A small image VQ-VAE, trained from scratch.
Model: 48-pixel images, encoder arch swin, encoder norm layernorm, decoder norm batchnorm, decoder activation silu, decoder widths [64, 128, 128, 128].
Training: 10400 steps, batches of 64.
Data: trained on microscope photos of single blood and bone marrow cells, 48542 training examples.
Rows from block 0 of the decoder, named by matrix and row number. Rows with one number belong to one channel. Each number is 128 + 24 x the weight over the matrix's rms, rounded and kept within 0 to 255. All counts start at 0. Numbers have three digits each.
# convs1: 3x3 conv (decoder.mid.0.convs.1.weight, 64x64x3x3), inputs 10-19, a 3x3 kernel for each
# convs2: expand pointwise conv (decoder.mid.0.convs.2.weight, 128x64x1x1, transposed), outputs 64-127
convs1.0:136106150112099181113125166092153128116143109141129130085136112142171048127127113139120120101092139142159137168145137122126131097138124125169132123086115161164116106062153105168137109167136128123133142128168125124124099055109137130107106108077108110143168091155143128111
convs2.0:118117133139089136110131136159088152112137132136119127136107146163103119126140123094125140165165148124132079161123126130136112117112163116130120150144148158112116141141131145087141105107131127
convs1.1:105055111089251094145113106150158138175093139149156117125143198076045146118080112137092083093129115097118128125132100084143127110114109103105102112085119068130114128136142149121111121100108152150128168159174110153123179165171173093177152153166093109180107083119134135149
convs2.1:119136127151103142162118111121153072136128135141145120153101099110107159131137139171112082071150116161131136157128100134144145165131141182099156073128094144121137128077150097139113152124164086
convs1.2:138144128105174122133098137131141151085140125112043125127096147125143126134173118124129148118120118132151128154121121134117109144143147140097151079042125151115140145119126104152126100124120133110122132125133124104125137162142164103150161191122121115117116064135125122129
convs2.2:093134136149169136109129145143083179104137146121084139080165091152125150115155125133122097142133143159123064104086136119099134111142125122100123158167146113171130131108142111152093086099121115
convs1.3:132152142135114145142149116166121120089132122090126119125187100193172132111122124107131141137077139140148145127136118125141131113135118146127138143148098126159139125149156124128087131095121143134136130168166148128121131121147158150123111115147118140145100120122117103139
convs2.3:118084112123116146140171086109164104104166148136113106103105132141121119132103164128158124163103142129150110141122086132122107125157104105173094148118109104139150128111132152120146098123126148
convs1.4:124061110134121081118094126109152174083103138125131112115176171132058151151124148119160117146161141118129148114116101136099101110110133166132117195104142192193138124097119076109130106123174115124135156155152135142135125173134156178159176192127173138157108114143147098142
convs2.4:134110133173139121158112160128169116152115104103146142147055115112125140129086145156093135141202145101135133128110173143155157124092106163117158114108104114104158124158058076167129132125099118
convs1.5:140166129155157143128135124125124145160174092104142128114111108114078146131125117126104129086095134110105121112130127115085129119139127110127112140199102152093104146118101134146130126108138124111140109158121130161117137130133128093127144120136125138117106111129124114105
convs2.5:149116114136089116115131093151157090124139108134121128189104170091126130155134144138122150124132111153116132103134080129176123136122099111120121132134129116138117142123142119152118140108152108
convs1.6:133087108104167148157148185125149100104085111126131151146101118120141206126070122131138079100145184120123128190121150160145160166140160177125079149100114114167154117109111145123167139141095163128103127130109076092093118077117100103113112112091145098130092156163130156174
convs2.6:101126158146130137136131117098141159148143143154167104116130119134094138151117148142101128119158147153124092140157153128152127161065120125093139094128086101119127140170167133111141124149143120
convs1.7:139100102147147123091134115118142178098130118135103099096142174106074163194151123158144131143179128124107140154112142139151155139134134146174131184159137135151103101111105110095149086154182115102123129100121130159194105174110147155169126174102143151136161137125125136147
convs2.7:121122099146168145180122170158101091125130177149123174086136088130121136155090107121112148126160169156129122148102152108128175165083147151142178116130140166090169132090107129128110143142152157
convs1.8:112152134123104113129122103135113105127116127128152147135157124156150152092132164155132139157123159142131136128121149129127131135141120133112118117128129129146111103123114128156105123124139140116143094100131120117126149135141148107121135148155134131137127104136126133152
convs2.8:129118130125152143155117114116126135131127105122119142144152134141124129163153134143135124133135131107094138127158170123122142129083118112126128133094133122106125158125120153111114142143119150
convs1.9:091126127098234149144126130113158119141019161135105124113140107056162128131135140118111139123137119110108116129135118121093150114134123122133096085086130110152118141018140126243119076115126167063133116218121130117115118133140159120120127134115135108156092118101137152114
convs2.9:116119190119118185157086131146139055154123118105131120225149115119131116108143135089165127185134167142113121117143104142116129136113158090068135129113121144168130106136165114151130109101117074
convs1.10:156139114133147106104101157136140129111107141163084044148059083165103148145191103108142099101150113133135157120122130159158129133135126150138100109162134126112140178142125171113155139102161124106132127139147106122128119126130057019134116151122153135120090127096107127113
convs2.10:096140128174153167117160092156091154137138131146137119117127150125127122142157082087144113133105123119174128137107077129041135116174114122157166159159148150141133118187107140139148053097102166
convs1.11:133105080160197158096166142098107119089214063102035102127116054143122150151111082127152114122092087142177100119133137139075132132151135141159147130097080157165129131124120171088141149171144126140145109094090104078111087109144121111148142121119109113102149147130114082131
convs2.11:163092136089105110127118142118152108094055139122107066138125115133128126134136181117127134127115129121100144124134133145114155089177136099141092169138133127128113131074153121095132150131095141
convs1.12:101128122124071115151077132138119103095157135100066124135170085139097131136152110136105121135120105098121121132108126136187136128111123135155158125123115124123155110138126051085124093152110152149149116124131110148134140110122152172143133182120142114131146108152122120120
convs2.12:140124109100162137124116124117095147100105159132079172111133128145135159157130139145099131101091123172167118103121137113150111100108132117210154150134166110153145165101069094111096143152108137
convs1.13:120157129131158126138154147123159129101124146095078125123106140130127125151125123126140152150116120107129128125115110109140115124137147143136147114124096145113130112103124091070125095119126101112128119079147141156148113152114146149145109126102102114096151137142110132107
convs2.13:142137119133117120114115122146130116133100137109119165114116106132110110132134123128105108116150115137142114129095108139136133134188118128158130139143141136137130133127143112169122136130092153
convs1.14:120114093137106133114146137118139138099143148166113135140143156103113145149115128164133123093176127114134138127106115161089129103122127160155131139069129119137125168122116135114170103102147130114114134166116137139125136160144124068136158122124142119125144171154147148132
convs2.14:121150088130109122159138157161102089103116168140139134112148128103139153140127108130135120153152127130132100128123150115109111159074155118131170133103110142123145150119087149126100120091122112
convs1.15:124111120112195137129122136113119131110061111135140143169117142130144109127139138122114107121209126123150136107163116126123109118099125100153108120108106138148142154091150109135173167142125134080120109136131114135108122110121121131102138135119139114152133126139154115132
convs2.15:146178101117097111139151099134161095136127178154161159145157154131165136172137151143157117100117129156094053097210066144094119150127121104142166135153191093155115130202122090112114135106128097
convs1.16:133127155138116118135090136138149139081142144140111128122163126110099133140148110116117120094094155114135114142132134145111131126126129127087124105114129148131120092134124144124150132133141132132130115099134135145114161123144118140107144155149121150121147141134122157136
convs2.16:113115115111119097132113131132129123147114130135134156130106104098116102096144112124105120102126108126133128160113127138123120139169123140147131111139111168131103114138119116153132151140137159
convs1.17:120160158137098093150150116145121125171077174137179092170053141146094163110148082140144162111075129183077156114154121136127140116094126129070155072194207116145098120125122135184135126108165150135135087110131096126127094124150124146162133122140119110128115169086111150101
convs2.17:108138134113140159132124151142116129131161090115133150102098098132122127095098126094107131113142136114141156178110161140112174128118147178125103098123105132111139118132156110118126088117119129
convs1.18:137113149100118116150145131126141144137187128142110103143119108112158143133147140128134130140142113110130137142106120129148111120112108097138121114185115118170118091127134147126130145120122122137136130189062084085111137100106117132128159116115127112097107184122113148148
convs2.18:110125120107126133109119145105122104135093123163139124162113147156142118100135138132113153104102138090172121128108115132116142121159144121118108130117130140124167129111102122105165155113174156
convs1.19:128130122104166134132101113118143116108083126121139133143157062155127115150160159149134114123160150123130110091094092113082111104109086137190139146073111158149147120118148129078130140111128129148146155151152117167150158120136149242149133118122116122144102177132113130116
convs2.19:130143143117136150147117123151112095137126140126149164075115062138112115046117137126148086095118140140134104145056136102110145125153137130136116158129128104179161119093099119187135126100146163
convs1.20:131147139105058137133145148163087176196067134174170146143084149158060122137116137122143146136139133155102111148105121109141116123109157142135157142137151124186164122174105157053144150132155131170139130000161134124137115107133137165138106179119116114122034253067112144134
convs2.20:149103133164160121150179118113147164176148142110152126144100161083165125124118115131093141149130105108105126121169098133127096126125135094058152092131125164133119130186166138130081119095097083
convs1.21:154149132143206141118149164125121155085176161116077116112120198088175145138124098106117100144133098110148126155117166116112147164125182115067147050141157125114108131147161112142163140161132120126118146145151132140119128088115094184123152102118097095113144128096124119106
convs2.21:135134096138168117135084138143078122113103112147115194126116127142106130130140112126115148098125137126119142191086126111168163164124181138130177096130132120062111111143185121155144123094163085
convs1.22:081102140089128075154099128127050133080151112040137109140150021111107162122137157113114112177177125140119136167082113138155118138151121126085118094179087101167141101191135125183104147101163101142140128161108131145135159117176136097129124107144167136116158084145144145089
convs2.22:151099152159092143105110161147163135123099124125084097111125149166119095094146142172118149168093145104093184187129118137147113117110106170078081111126108123125075114073187112113123117180136176
convs1.23:111137142168195090140154121118099112084135106131104119139143169125131149176126137142099115131156140125125117130126107160137124135149137142139117147149071132126124137124151101156141146118143124095117098086104116122140109149133144061162118109127148107152099116089097103141
convs2.23:153115106133106096110159113091134082136145165141144126101130137105099149147138122129113115132104141117115121123134065138138087162197110064168168158137102099183120143140143148113117110104137105
convs1.24:115113117113020113147119140129138143124104128114127115139166126107142109158134121127124109132125108147131110135131108151155126122133135126119146117147150126166135129138128127147122105119126159186134121170125125134116129121138165175129133145135118113138146083137133118137
convs2.24:124151118076167136142132101095123160127147127096122122116118119147120133108107115119127162115127146125177133117120139129116133115171089169162133111139120111098147144104098165144146128167122169
convs1.25:110109135132162103131116143157156123095197125138072144138132163110202122180138153125146138133171130135114121132140132134121127126119174116087137132105115149141158131152128150091156130220113119105102111102123142156141128130088101138127109158084149120146136126165174103158
convs2.25:127127119123147148096137112102102114132168144093151141117110116133114125135124103141107127084127153099143101180100161116147117137134127103198140141133095169134116099142127138119131160157137125
convs1.26:144133124139105111161118128135136120147141132138152141119112163152123128115155136140110138117144120142137147146125125129133131124109133133111129147156132140125115147145148149130127124130119127146140136122145085126147115129151107125110115114112136129158138114145142140135
convs2.26:138143121136136146117140130134114113140134125125129115113128116131140128145124143138129130129115112116112117127147152125123136135080128116144154149119124134110121119126108161123115136143135145
convs1.27:098116113111156121142119126125126124130105152155144116164152123137151160184135147081116122131154151114133106107105118097085091106103115112119133145107120147131148108132118153113137138101101133131141138117142127123138121117117144118127132136130106117131136152123115153162
convs2.27:131167145144092096140131130140136108106088125125114147151138150128145142110095129131127112139092144144131100140160105115109121094110070152117105145141135160151102116124140134122169097107110131
convs1.28:111144130129168119110158115158126162133092137123114117141084067192059133147117151133101124152185134129144149136105133136170124109140119147134125087162134120138135115132143084115136176105129118117127101116140142121149116129119120137133094149105159133127131149100165131113
convs2.28:155090152137102133143107137118148163131099132126118110140128126124130100122130149114132115149106135114084233125111166108133099103144154102143128091091115129081095131105130108115129114175156126
convs1.29:134133150131118091129138114104145166092071129111099114127112132143157181160138143136133141132124147097129108120122098124139116124115110117156113154156142119127120089076109113157144139175158127114146106188136123144149131131102139127147104136099107121127122103128167126134
convs2.29:084155155118164155204147113131119163114135175107109077141157136182160173120085129126189135121197168167117132019144138129134172097059111147152198144131132106160154150066095133194129105119129108
convs1.30:112170119155131132117134118123127130095140115099104109121093080151167096113101104144166110158140155132114108129120121130135111123141118096139134137128117105132126142096111121064128117118156107110137143155129119116126109121089120108138133125131130147099155194100141109156
convs2.30:129139137135149141124125131118162112146127170115115087149133108088169098107118158124129153149144126134096144117129129137150093095184159116113097110095143140141135122103150129129106145155093119
convs1.31:121181164141133145121151132127132125098121138139097101169101094158108129114135135117123099141167131135144117121141117146132145111119110126154127157163140130158145133121143128092145117121116103096112106154141113108144132135113154059155111142124112133111136164111110141133
convs2.31:166152159133093162148117155123111146095127117110145144115132154083123175146151150094145139147121110144122139103088156128109128108166135147149184118113118112136151156095104174095112168134130138
convs1.32:113142154109049124122146137133176133141116109133083110125108138146090154129109113134144117146098123157149149108096101132105116126113105162116127093181116143115123139129140125056110112122134111129122088131125119104130139174121150176148126163120141097142089205141110140098
convs2.32:153154097142168116148143112099179134103156104101117163113160122107164162162130141118121149126142113110143088065170103145123112115163097107118126130103140093134124158120114145144105151131125146
convs1.33:137100093129103065159142108118150149120145147128129100127126125104163117135084124131150149136159133127125126124113124115130107121085101105099081064119134129082132129084144095157130135088149132141125119105108146114130117142159164179142112147106109111130160114112119166101
convs2.33:134127106156138100133130126118120097142120103121138134144117100090132107107125134139125129105181102130092162144078131118171141149148139162133116099098094130130140137092153091153104123119146130
convs1.34:116091179130230098142172101132096137150148126141151084175082128123187136148118103122158111165207135104135099124107135122179127158141109171169158126141143145145149131180113184093135121093131125106080148137114129146148150147150135140157119120142120121110106112115111131185
convs2.34:172151133063127109112093121120077117138147164116149160067168080147103109103103106122124143124115143117136073140108103155090116127135135119139188132151122132107111119152143148101153115124136186
convs1.35:138162125111067146137103130142103098149119116109152129118101095154123099124171157121137143137097137156132137151118130169150129133152156152093124098163110121131117127128135102140117143112130132119127078163150117128127098109133107151099117082113144133109128103123128138110
convs2.35:144115130119150133153085129144093145140122058066189147137121100159121173121082097120104143078165107130124142128113178094183161134175163157149138067149118141077164224124109093098072154130146165
convs1.36:112122131110130124135128132069143111076132154135064120121114131126192124102205123120120120158151103103102145154141150133161096155145137148125129129147134122058163148136115172152132091148137131111127130117119122159125133152137180103134147146104142128098132158089110131118
convs2.36:121102161086146115151109131136117144164106135130118122113122118056151126123096124100170145167155111139112128153100123089130135125104152137079149111105125129138160123105124197121097172170109094
convs1.37:108149132111160127109107120151125077124125119122167141130114053116111121127109137097119113143216119169123097109097152141092108143147131084121124103132143122145129098144148141189100146088070147136138140128144131124115141156125174150153125121169113117119088165128105103166
convs2.37:143132193165083149124135123133167136141083066140141139176117158137176125139143143148155134137126118103083174077146178113133133145074164110096086144089100132106110153141121111126103172132133100
convs1.38:126154113111151154138124116142086107150092132129182165143153065107135140094135148126097106137165107149128114128117134148116164132127137078128145095117147141137176132134119147167134139134106140146144163150138104150146141128154133149132159125145110121121131191089131126113
convs2.38:082150150112122150151114119161097174087143125112113124110145112162122111081157120124137099152086159154124145152110166091080125132085146144100112165173121165113093099142132142113153099116127141