config.toml
encoder_arch = "swin"
dataset = "microscope photos of single blood and bone marrow cells"
crop_scale_min = 1
encoder_drop_path = 0.1
encoder_widths = [80, 160, 320]
adamw_lr_other_params = 0.0011
Rows from block 8 of the encoder, named by matrix and row number. Rows with one number belong to one attention dimension. Each number is 128 + 32 x the weight over its row's rms, rounded and kept within 0 to 255. All counts start at 0. Numbers have three digits each. After the name is the row's rms in percent of the matrix's.
# q: window attention query, key and value (stacked) (encoder.blocks.8.attn.qkv.weight, 864x320, the q third), inputs 80-159
# k: window attention query, key and value (stacked) (encoder.blocks.8.attn.qkv.weight, 864x320, the k third), inputs 80-159
q.47 108:113169114136110128080164166169070146110145167186099072111101081184089116214121115152133102140087100176123181100123129124119126144058075106167161115120157065101199191126127166150135173133160134151115129097119141136161109118131140087156087104
k.47 104:118107184144175041127167130168123146160087133139125080110152110115130150125090157119114112133138074121115103120166126148138176099157193159086106165187153090160131096155162185140118129164082164114148117124160099094063117133140100114158075106
q.48 084:152131099141132116095140150095103112192151146124099076168117137158112152058130100111115084188099185119149118142177169143116110138180089128200104077095169189090162085083141141120119145134137150134102156116125150089148160131159130079155146157
k.48 077:142170121199142148131084178181097126077136116095127148154138226128130137127158118173146156097182153103150117107186177166082113101132111179150140124125174126151116134132186123085147096067102114186122163096078074155099075165108115131090135109
q.49 082:146139132118124076166128094089074117146145110114135141135044092134132133091130167099153065041127141111109144088156152143096135136165139089128173109136119111092140178154153059122114162130126124182163127181095098110085127130130086057144141116
k.49 082:139140129129111168115138139165156161112105103104093123084114115156115144153115111167100117147190125075093184126140145143118150207182106135164171078119141189068093197187142171183129152162078066133176167134101098149150131145160064164133163143
q.50 081:149103163111072120084106177140106130116166143194106124127146132080145135114106127135152116108067099188119101144162143125190150076093140150088107139116100159129141119105145096107128121138176148073121109092161178134178133172097128109212126059
k.50 075:164211142073061134113181099135164117123128201122137113155135101125126076101112137193156129122103126107098100135128087078124142116138113174091155128049067149176099100131094151129135166139106168108099174106082128104053088154114184137124132140
q.51 094:121092103161163124161139164144109133097071111115182132119160177196087145126167150164091124153101147079073137124125196099136107176145128132083164143139148127161131154178080166125092129161088162142130158153098081137155105160161138170146099170
k.51 085:126128170102099106097080145139096145121165142118157088111111168145148143151098102121117097058099080024136095103107113119124171093100120152146159168113131138116153167088098128080107128170136130134146093141152129124153098120083079134123107107
q.52 092:117157140177108139099085159140119239145089140134173161102155093190058156107161125125165103121122119076146118194121125107137137156120093145094109139097168154198122112143072120100107092095134065081111106143143188123095077097090134082139116150
k.52 081:169142122076101087130088112130168143161147128117116130154183116171126082126054201129086110096123176078096086129127148120066117169112175131054075154122093110163118139163118108123111120093124134146128127047120131139131088204112152185157113139
q.53 096:103142164128125080103107128137157133097163150156171145105155135144144196096132150158142120133137166124145110214148123125164177170107189151129078122105084179108138106158193131076147151167109030115157110136089087041142165125094121183099110132
k.53 087:077202097111172113185149111188119115132154186145166207131111082124123088192104115118125185159110168127119127153118079175071138097115145149138061144153141114169164112087103106124109097144110127111147131122132099168130150163179081150105113142
q.54 080:123096101126105168095140140101129136197118148079148155120121086141109129157108187108113150206130130115171144175134117145134144099166147110203111050211165108116095105150126153179120109212123124153095084106181093134112087060114147127101114121
k.54 070:140162103166120133098108099160062101221058127153053118185101194092171114126152153195118136170160083122074118088131147189143128098128083125170185137103176092165168147154088099112114175129115128198110051118086113127167139129110144102168104128
q.55 092:119130073129068126154069050158157107167149172115086081106083165135142083178100136131130125137171111174187177135119035150141104098115102105156077112127079091125189109141138146137150110146114125138142104125173101141107084155175152115175150124
k.55 084:186120126137121122142121149176073096110114087198085067159083180119176184132093116148137105123160115072101143137102140134046196085123069163156102097112148192111110117132112152124105095134097142098109123117076127111132173065142108097143144130
q.56 080:100106116119132114166111154122089115119096110094192188089118126160124120184138072175143125172139094160131109176127184103113121085169127076162143131046141119166207169120136121175124110083095060095150114136142079157070154093125109150190143157
k.56 080:080150143080111183080152119121182118116118173172093158184153134140066130124120119158104132111153115066114146100066181146098143138104198154101118077143137119096148074150085113149128084142180058172147093142092136090153151101159133080135138126
q.57 086:133117143123124114132138137054130139127133129151136086109114117198114086083157127126194136130182150125108115092082115118118204091079132133153153144150132143094125111113095111111118167129108131153087127085063152091115104110096147111113115172
k.57 081:082100148108083104091112150104121159116148096134129079103151150169135121153139124148128165166160141164211127138088130162137086142135118102137135150162142104176191114101195076138127146125090098168156127123113158141084101161154120169179093146
q.58 086:135144129104128113120061110134158143174116110175094114133150105151147083128120121136142208109147073232170098133151071084161164176113129098089167162086134173093097154102155096149085141085111074140142165131134173142150146139132172102149144122
k.58 087:128162092152070152113177135096166097075150126167165151115109053120134094094084089076112062080080147186158106156130103114102118107096160122119057127135097118149086132155124110072118114156156132099092162142053175036111084132160112114103127150
q.59 092:096142117138102086131150158159117121089078106126161160033191129128138127133131145142091137107142173116179127133168166158100069173113107108075157154124111148139167135145130158170123152156107073123166175128110138109113118098128132110142140114
k.59 078:128163110105105142089150117122051172122121155153103121129120131137099136127131085117140062154108121124185097121127124127067108107133131133118194066123094137200104085102114124149115094171081112142101169155174094146067099131079133099172177096
q.60 086:097122095175137049125124090078138188131130107150111053112128086108129122112116119092121125139232099063128081141098146165180131140151082102140130105033115142152100075105140121186113080125139145140128094159130172097127124095051089105197103158
k.60 085:135171099157150104105076090106105070047109150161129137081152123132109103141103107189149124078129117155160157104107160158160094059164097092157130138139108140121191144084146089133143138130121146155154182122171081149101190133122124131126090169
q.61 077:143164160139121086177111118183125102106063145129155151131090133168149113129183094160083115014105134181143142112137146160124160094129127200113105084122206093177156078142136156125094105190143185169135169142112168159150145118116102117145119141
k.61 077:108192125106060110138153113136156120188160134129114158143096153148179136095095109114090153122148081148101108088180099152046169121176084132139188135176074117176093111071143100161191103174139121151099105189153163137091135152099129158169109088
q.62 082:067129130142074188131161129133132137145136126142084155155127136191120234094089175097160101112186105180088074189177097093084137114150165086101145152140145133173152066146100132131127139131157149134112092183170137101094130128080102132070100106
k.62 077:084126156139141091165101153177188102171152093127127143091113109174147136166129131116071123072146187075165119095108100126125093152098130107107077075130154151172114092151126163090113042118101114122127109150172144101179133119184152144092071167
q.63 088:148071097172126146117068096111113128132138081125104155182146153096111102100109190141198171145109113124058167151125118092088170147172067117141155141163138116079152071113131153078139119039143186153087155178174187098133147139145131102215077123
k.63 090:145190126096193139145117167128183143097156132138119100130239099123137125149129126142113152086122135104163071119089135160157164116144147172139100143111158148189062161130148094125083157093190073118150165085199109129153103126106160186100072144
q.64 088:113147066078106126145127093121120088143056143055096125146141100137137165155108114113104110123101081098114147119082118151105128111133140109147137104164173112098146144120144152125131106202093130150161119106165060073121154083157095082136101177
k.64 083:153132122160152085089122197123099147149153176100125222095096178141165123144161094079047065142100160180136186165133040069073151138136149114148144121169117104130139167074125169101143109176154204128126165150171048164081102071170114190132124088
q.65 088:100121137170080192136094092157124138138164092136104140136179128136159107154183165085127138144072110132090092134161175145111153150107106121134202088155177138136138109189106154172078121247125180122147153114112142146077119118147128120076174117
k.65 077:062135119190097114078130079120119144151163088131042160110111081151109137104060116139157084118113084058128139162102162113106166103100139129089127145104149142093116081120082119163117105135140126111142112131121145124152126108131091106099100090
q.66 084:135107114159120154131138114140186137187178153101104122128139179188123123136154178101117135176153137102182139191085140144083143132147151116175106185138100104128103096151090216100143090142143161089133100112083125158090115128132121105108116109
k.66 081:142165108207145142122122206146115162084074092167148038116144083138098105162105161157160118123075106061164122137128149102133117148091111093140116127074150132141163160148046091147105115156094101097132174076106070106137129145123078156102146090
q.67 095:101099147144116144093108146160132131147094105114129152104156086100119192163130117179138169150161162152153082175086167147130136108138147115136173149112098151169198124138167106106189181126127159151108177140069092161165101159131151144150127172
k.67 076:121107114065124211094080113141088128127142141187154142042188133172137115148125144114171150145163171145152057093130183147156152188099126148189158141088150133142167127070128169159105114115078135145127158069134068140174082099168107120103140108
q.68 088:070135132115126168159107140122103124160105106073187172125097104144148097138155124122141108178115079115093154142118128074140115161158204141159099025147098113155082124163098159118104163074115104104096121119186142136122148093154172160057104091
k.68 079:143134124131139207099125156068098142154101112133130174165127080109060120198170146119125078125127086092121165107142188155117193104131133100127075093142072120171129126127100150158124091079194088077126076115066168151163147097090153119092120171
q.69 078:102144115067097121072089094127104075133202143148186199144146147090116139184070139189112109164029197147117074178182101170113101133141126063159163149158102164131126176145094125153129106116120159185136082155111133111152131166129171181093157111
k.69 076:026093132164122135136129085181213136170105077216109121133098126071101209108146115117068134167124161122094152138151130122125083181114147139123146129172129141095068130147145123100137137169087108177111125097091112132187088162164143186073109109
q.70 083:129150099112080106170149144103136130109158188144158169114142180126200128124121130132055133117097130142054121141157122117100116162117190133086094181148113089076148126164158160089169156167120079122150090107096179000107133116134138151147150189
k.70 078:084185127078121101159168133110152110167082116119160117074096113106122094161151101056146119225135171142145124125176106104138140143105106109116099128097111130205101072177150164107110075129069169087161127118183071160093120148146216162147098096
q.71 084:145138168111087150114114172177139168064123046148085168184139084103111112111137127124144082145126151112145174139101178123121132074124123143130086111103132142160111122135109090144170171130149129165125128169156098135136193134073138123204156073
k.71 081:090083171132121064157126143156115085084168105118128146157130135107150109125188136156127228094077175133137144139144121142156120095117152140138128117082111130087133076131134153112107096127149183140123184120114130161138108136166179156068126125
q.72 088:150161128084128094189169094127150110137168135150069163161187108097172131158108123145176123151070136114178126151163134128138145125065146146127076164099126173029086151170120119066150143141074125129169117168091127127139107115154164116077137095
k.72 090:089097106187119139140194111091197177133090128158163089142135141170164177168180139100119100152099167113193144080169140075109161144089102146158142135115138139204115162157112173137109122141142149133146142124124163144089126189175141130126144100
q.73 085:089095146150138165200132147057094127105098168074163150130142172074146112131134099077136152149145099098177138165082078141100166162120083137185110156140091165115126088119161180139184096110096135145125159142107098140136084147213140105109105212
k.73 077:158169141170106133134185124106126145160117132183100156133143164154209133133158137179155079125094138153137136055130114133101180156166087160150170172121133080149140172173161171136163144091096126156134092118083189120120164113145077155139134117
q.74 085:131133133131148164087119146086149080148093163201099130154148126163200089105075168108098108088086161121113166169128115161200140114102099145158148101107121117065137056140132160166130166126153173136170094129156110035115070102129160071125170143
k.74 083:116128127171083164100142097110101123082118105158102189095114153088115106120134121128101140132149152194118038129189082144181173107148161103119197144150122087119147112111136070117084129096093101182107164122190180122100107125144165159160044139
q.75 090:116141051035123064180094132076134130120145149071183136091149138137163103109109105088099149102107105137134173125175129128165142121057197193105163143129105152153176156156120120088114113143137108100153089083169127115163138182082055153140087096
k.75 080:057145136082104120143119101100144172145103153161139101112139176141152172156134128102143077103050086084152129091099168117135113164148141129070121112170108138146056088114096183114104122152112078054100062136099139071090134127095067109140112181
q.76 086:107132125108097113163141132132164112173145126082112091158130117136119125122108096112126196098108115159113158170120075162132120101132142158131140150179133144136174190081103112135115158140138055144106152089187145073135144157192135072117144195
k.76 079:128121146150138095155153223091119113137107154098186113124102143150125101146146115083101104122079151148112139150136145121092144146137170130093131059134186151088146181199106172150095085113125088083156106074116141090141115160128107143094076109
q.77 081:150140176117181122171125110096108136073117177183112160098126110143186112143132155082060131154120129109123148144122118074144117093057083160134178123084142098142110065076110123113153121096139091111140129089115152176159097081080122069083102122
k.77 085:101088090158145079101109120122126117151137155129109174150093131113111121091177162089092082121156122078217124139133154117139091108149161116117115142180091173175105136140097088109157150081155101155133136206113176084082120121109133088151168101
q.78 087:128140123104151099123157138126149105080161101107098093076104137160128098069108157191115113058128120203167115082158097087160107135060125134154155121102070137118112162118146138139136121105116138165105122082114092135119124113117061126123141106
k.78 086:119112135144093129177118079167097167112124155091137151090080115177175138093121081101088156137125093177152144083126138095131195151176129170101112122083128112073141123114176139133129132166152065162132086146055136130175106114138148123126146097
q.79 089:090118122130109099090136146100135151077164113176082211178150081055107114094129122055121148131068122108145121127070089151050104097128094075106128152120135153150106113096123108171160110130112104084121092164083179129135109171126079140102111130
k.79 090:150137118104154112143148139118157159111096167139131108186124096108104161074188102146121123066116139115141128169131093091184113124103095077100123139130166100159113174152111130134116173147089169157176109158119165138079142171173066118117105148
q.80 082:117122135151101164157153169106101126110115157152161160112086163143061129137168117094105131135209067131087123139121128128113159134157131125110145104096119136162195086148131196135086137108136161132109093073099157132155136141190137117194130191
k.80 084:131211121100116144134144143125089219077131135156167139066111111133170131144056176128137086142104062089202131134107177105087185100120149154157114088159143113127106105172125130130155146101120043090146117182113104080099126102104159150102093126
q.81 080:065119143171143091132105136159159159119089164146123077159099081172128103125089144155186153127182157128142138111154133149185088117142078127123069178127147120153113098164093150136165098118121185113129171163121072140190165171100133115151040110
k.81 076:138140125109142113119087112112140080126145166082072144151138156131136142137107134169113128020129106094104105083068168116112148156147097144069158119079200092146087155168091122135077202149070137119158152169143137116085102105153095143067112127
q.82 090:159129118139102058070139102110124130056087193197086122160092106103130129127088155145142102117159105083112116180095155154095151086121130110221132157183126146115083151096108104084095138114147160084083081153129085078123150147108095088082165133
k.82 087:099137150147114140140111155129165142117067107121188098077157171076142079155149153136112162173133144152121108114146087073055133120173117141165177147099154106132106117136140145131081110063131096141126166135118084153107087177160142170136135133
q.83 084:153169143068178146167119123129106110135143089102176095125184136162104120100126108138093118147196150163176156112168164129123177093206142122155156127149133102135129099115129120126055117148143089158148109163133099124159132118197116091165119104
k.83 084:115113138125176104164104132109155146079132089137117125100149157153090150148073128185112082120177097166067116083148082148042134125185150145086110039140106122116145085107073120105131128084123110088113143134166060114132185159103122148158166135
q.84 082:207127137109112147125130150174114172120121137144119118155104106168122171161178150154111080115087159158146183079142066114122099134122109115069172105047083070153103172124096141110191107095102142163108170121127147152067123102177117121141093086
k.84 083:195082101137120130143199202146102171116145098129127078109114143176124245128078143109107087159163141092142175165147153106096122080100166134033097099106102138088079168130139100152137046155134187106130091090111142170115164138140149117144175134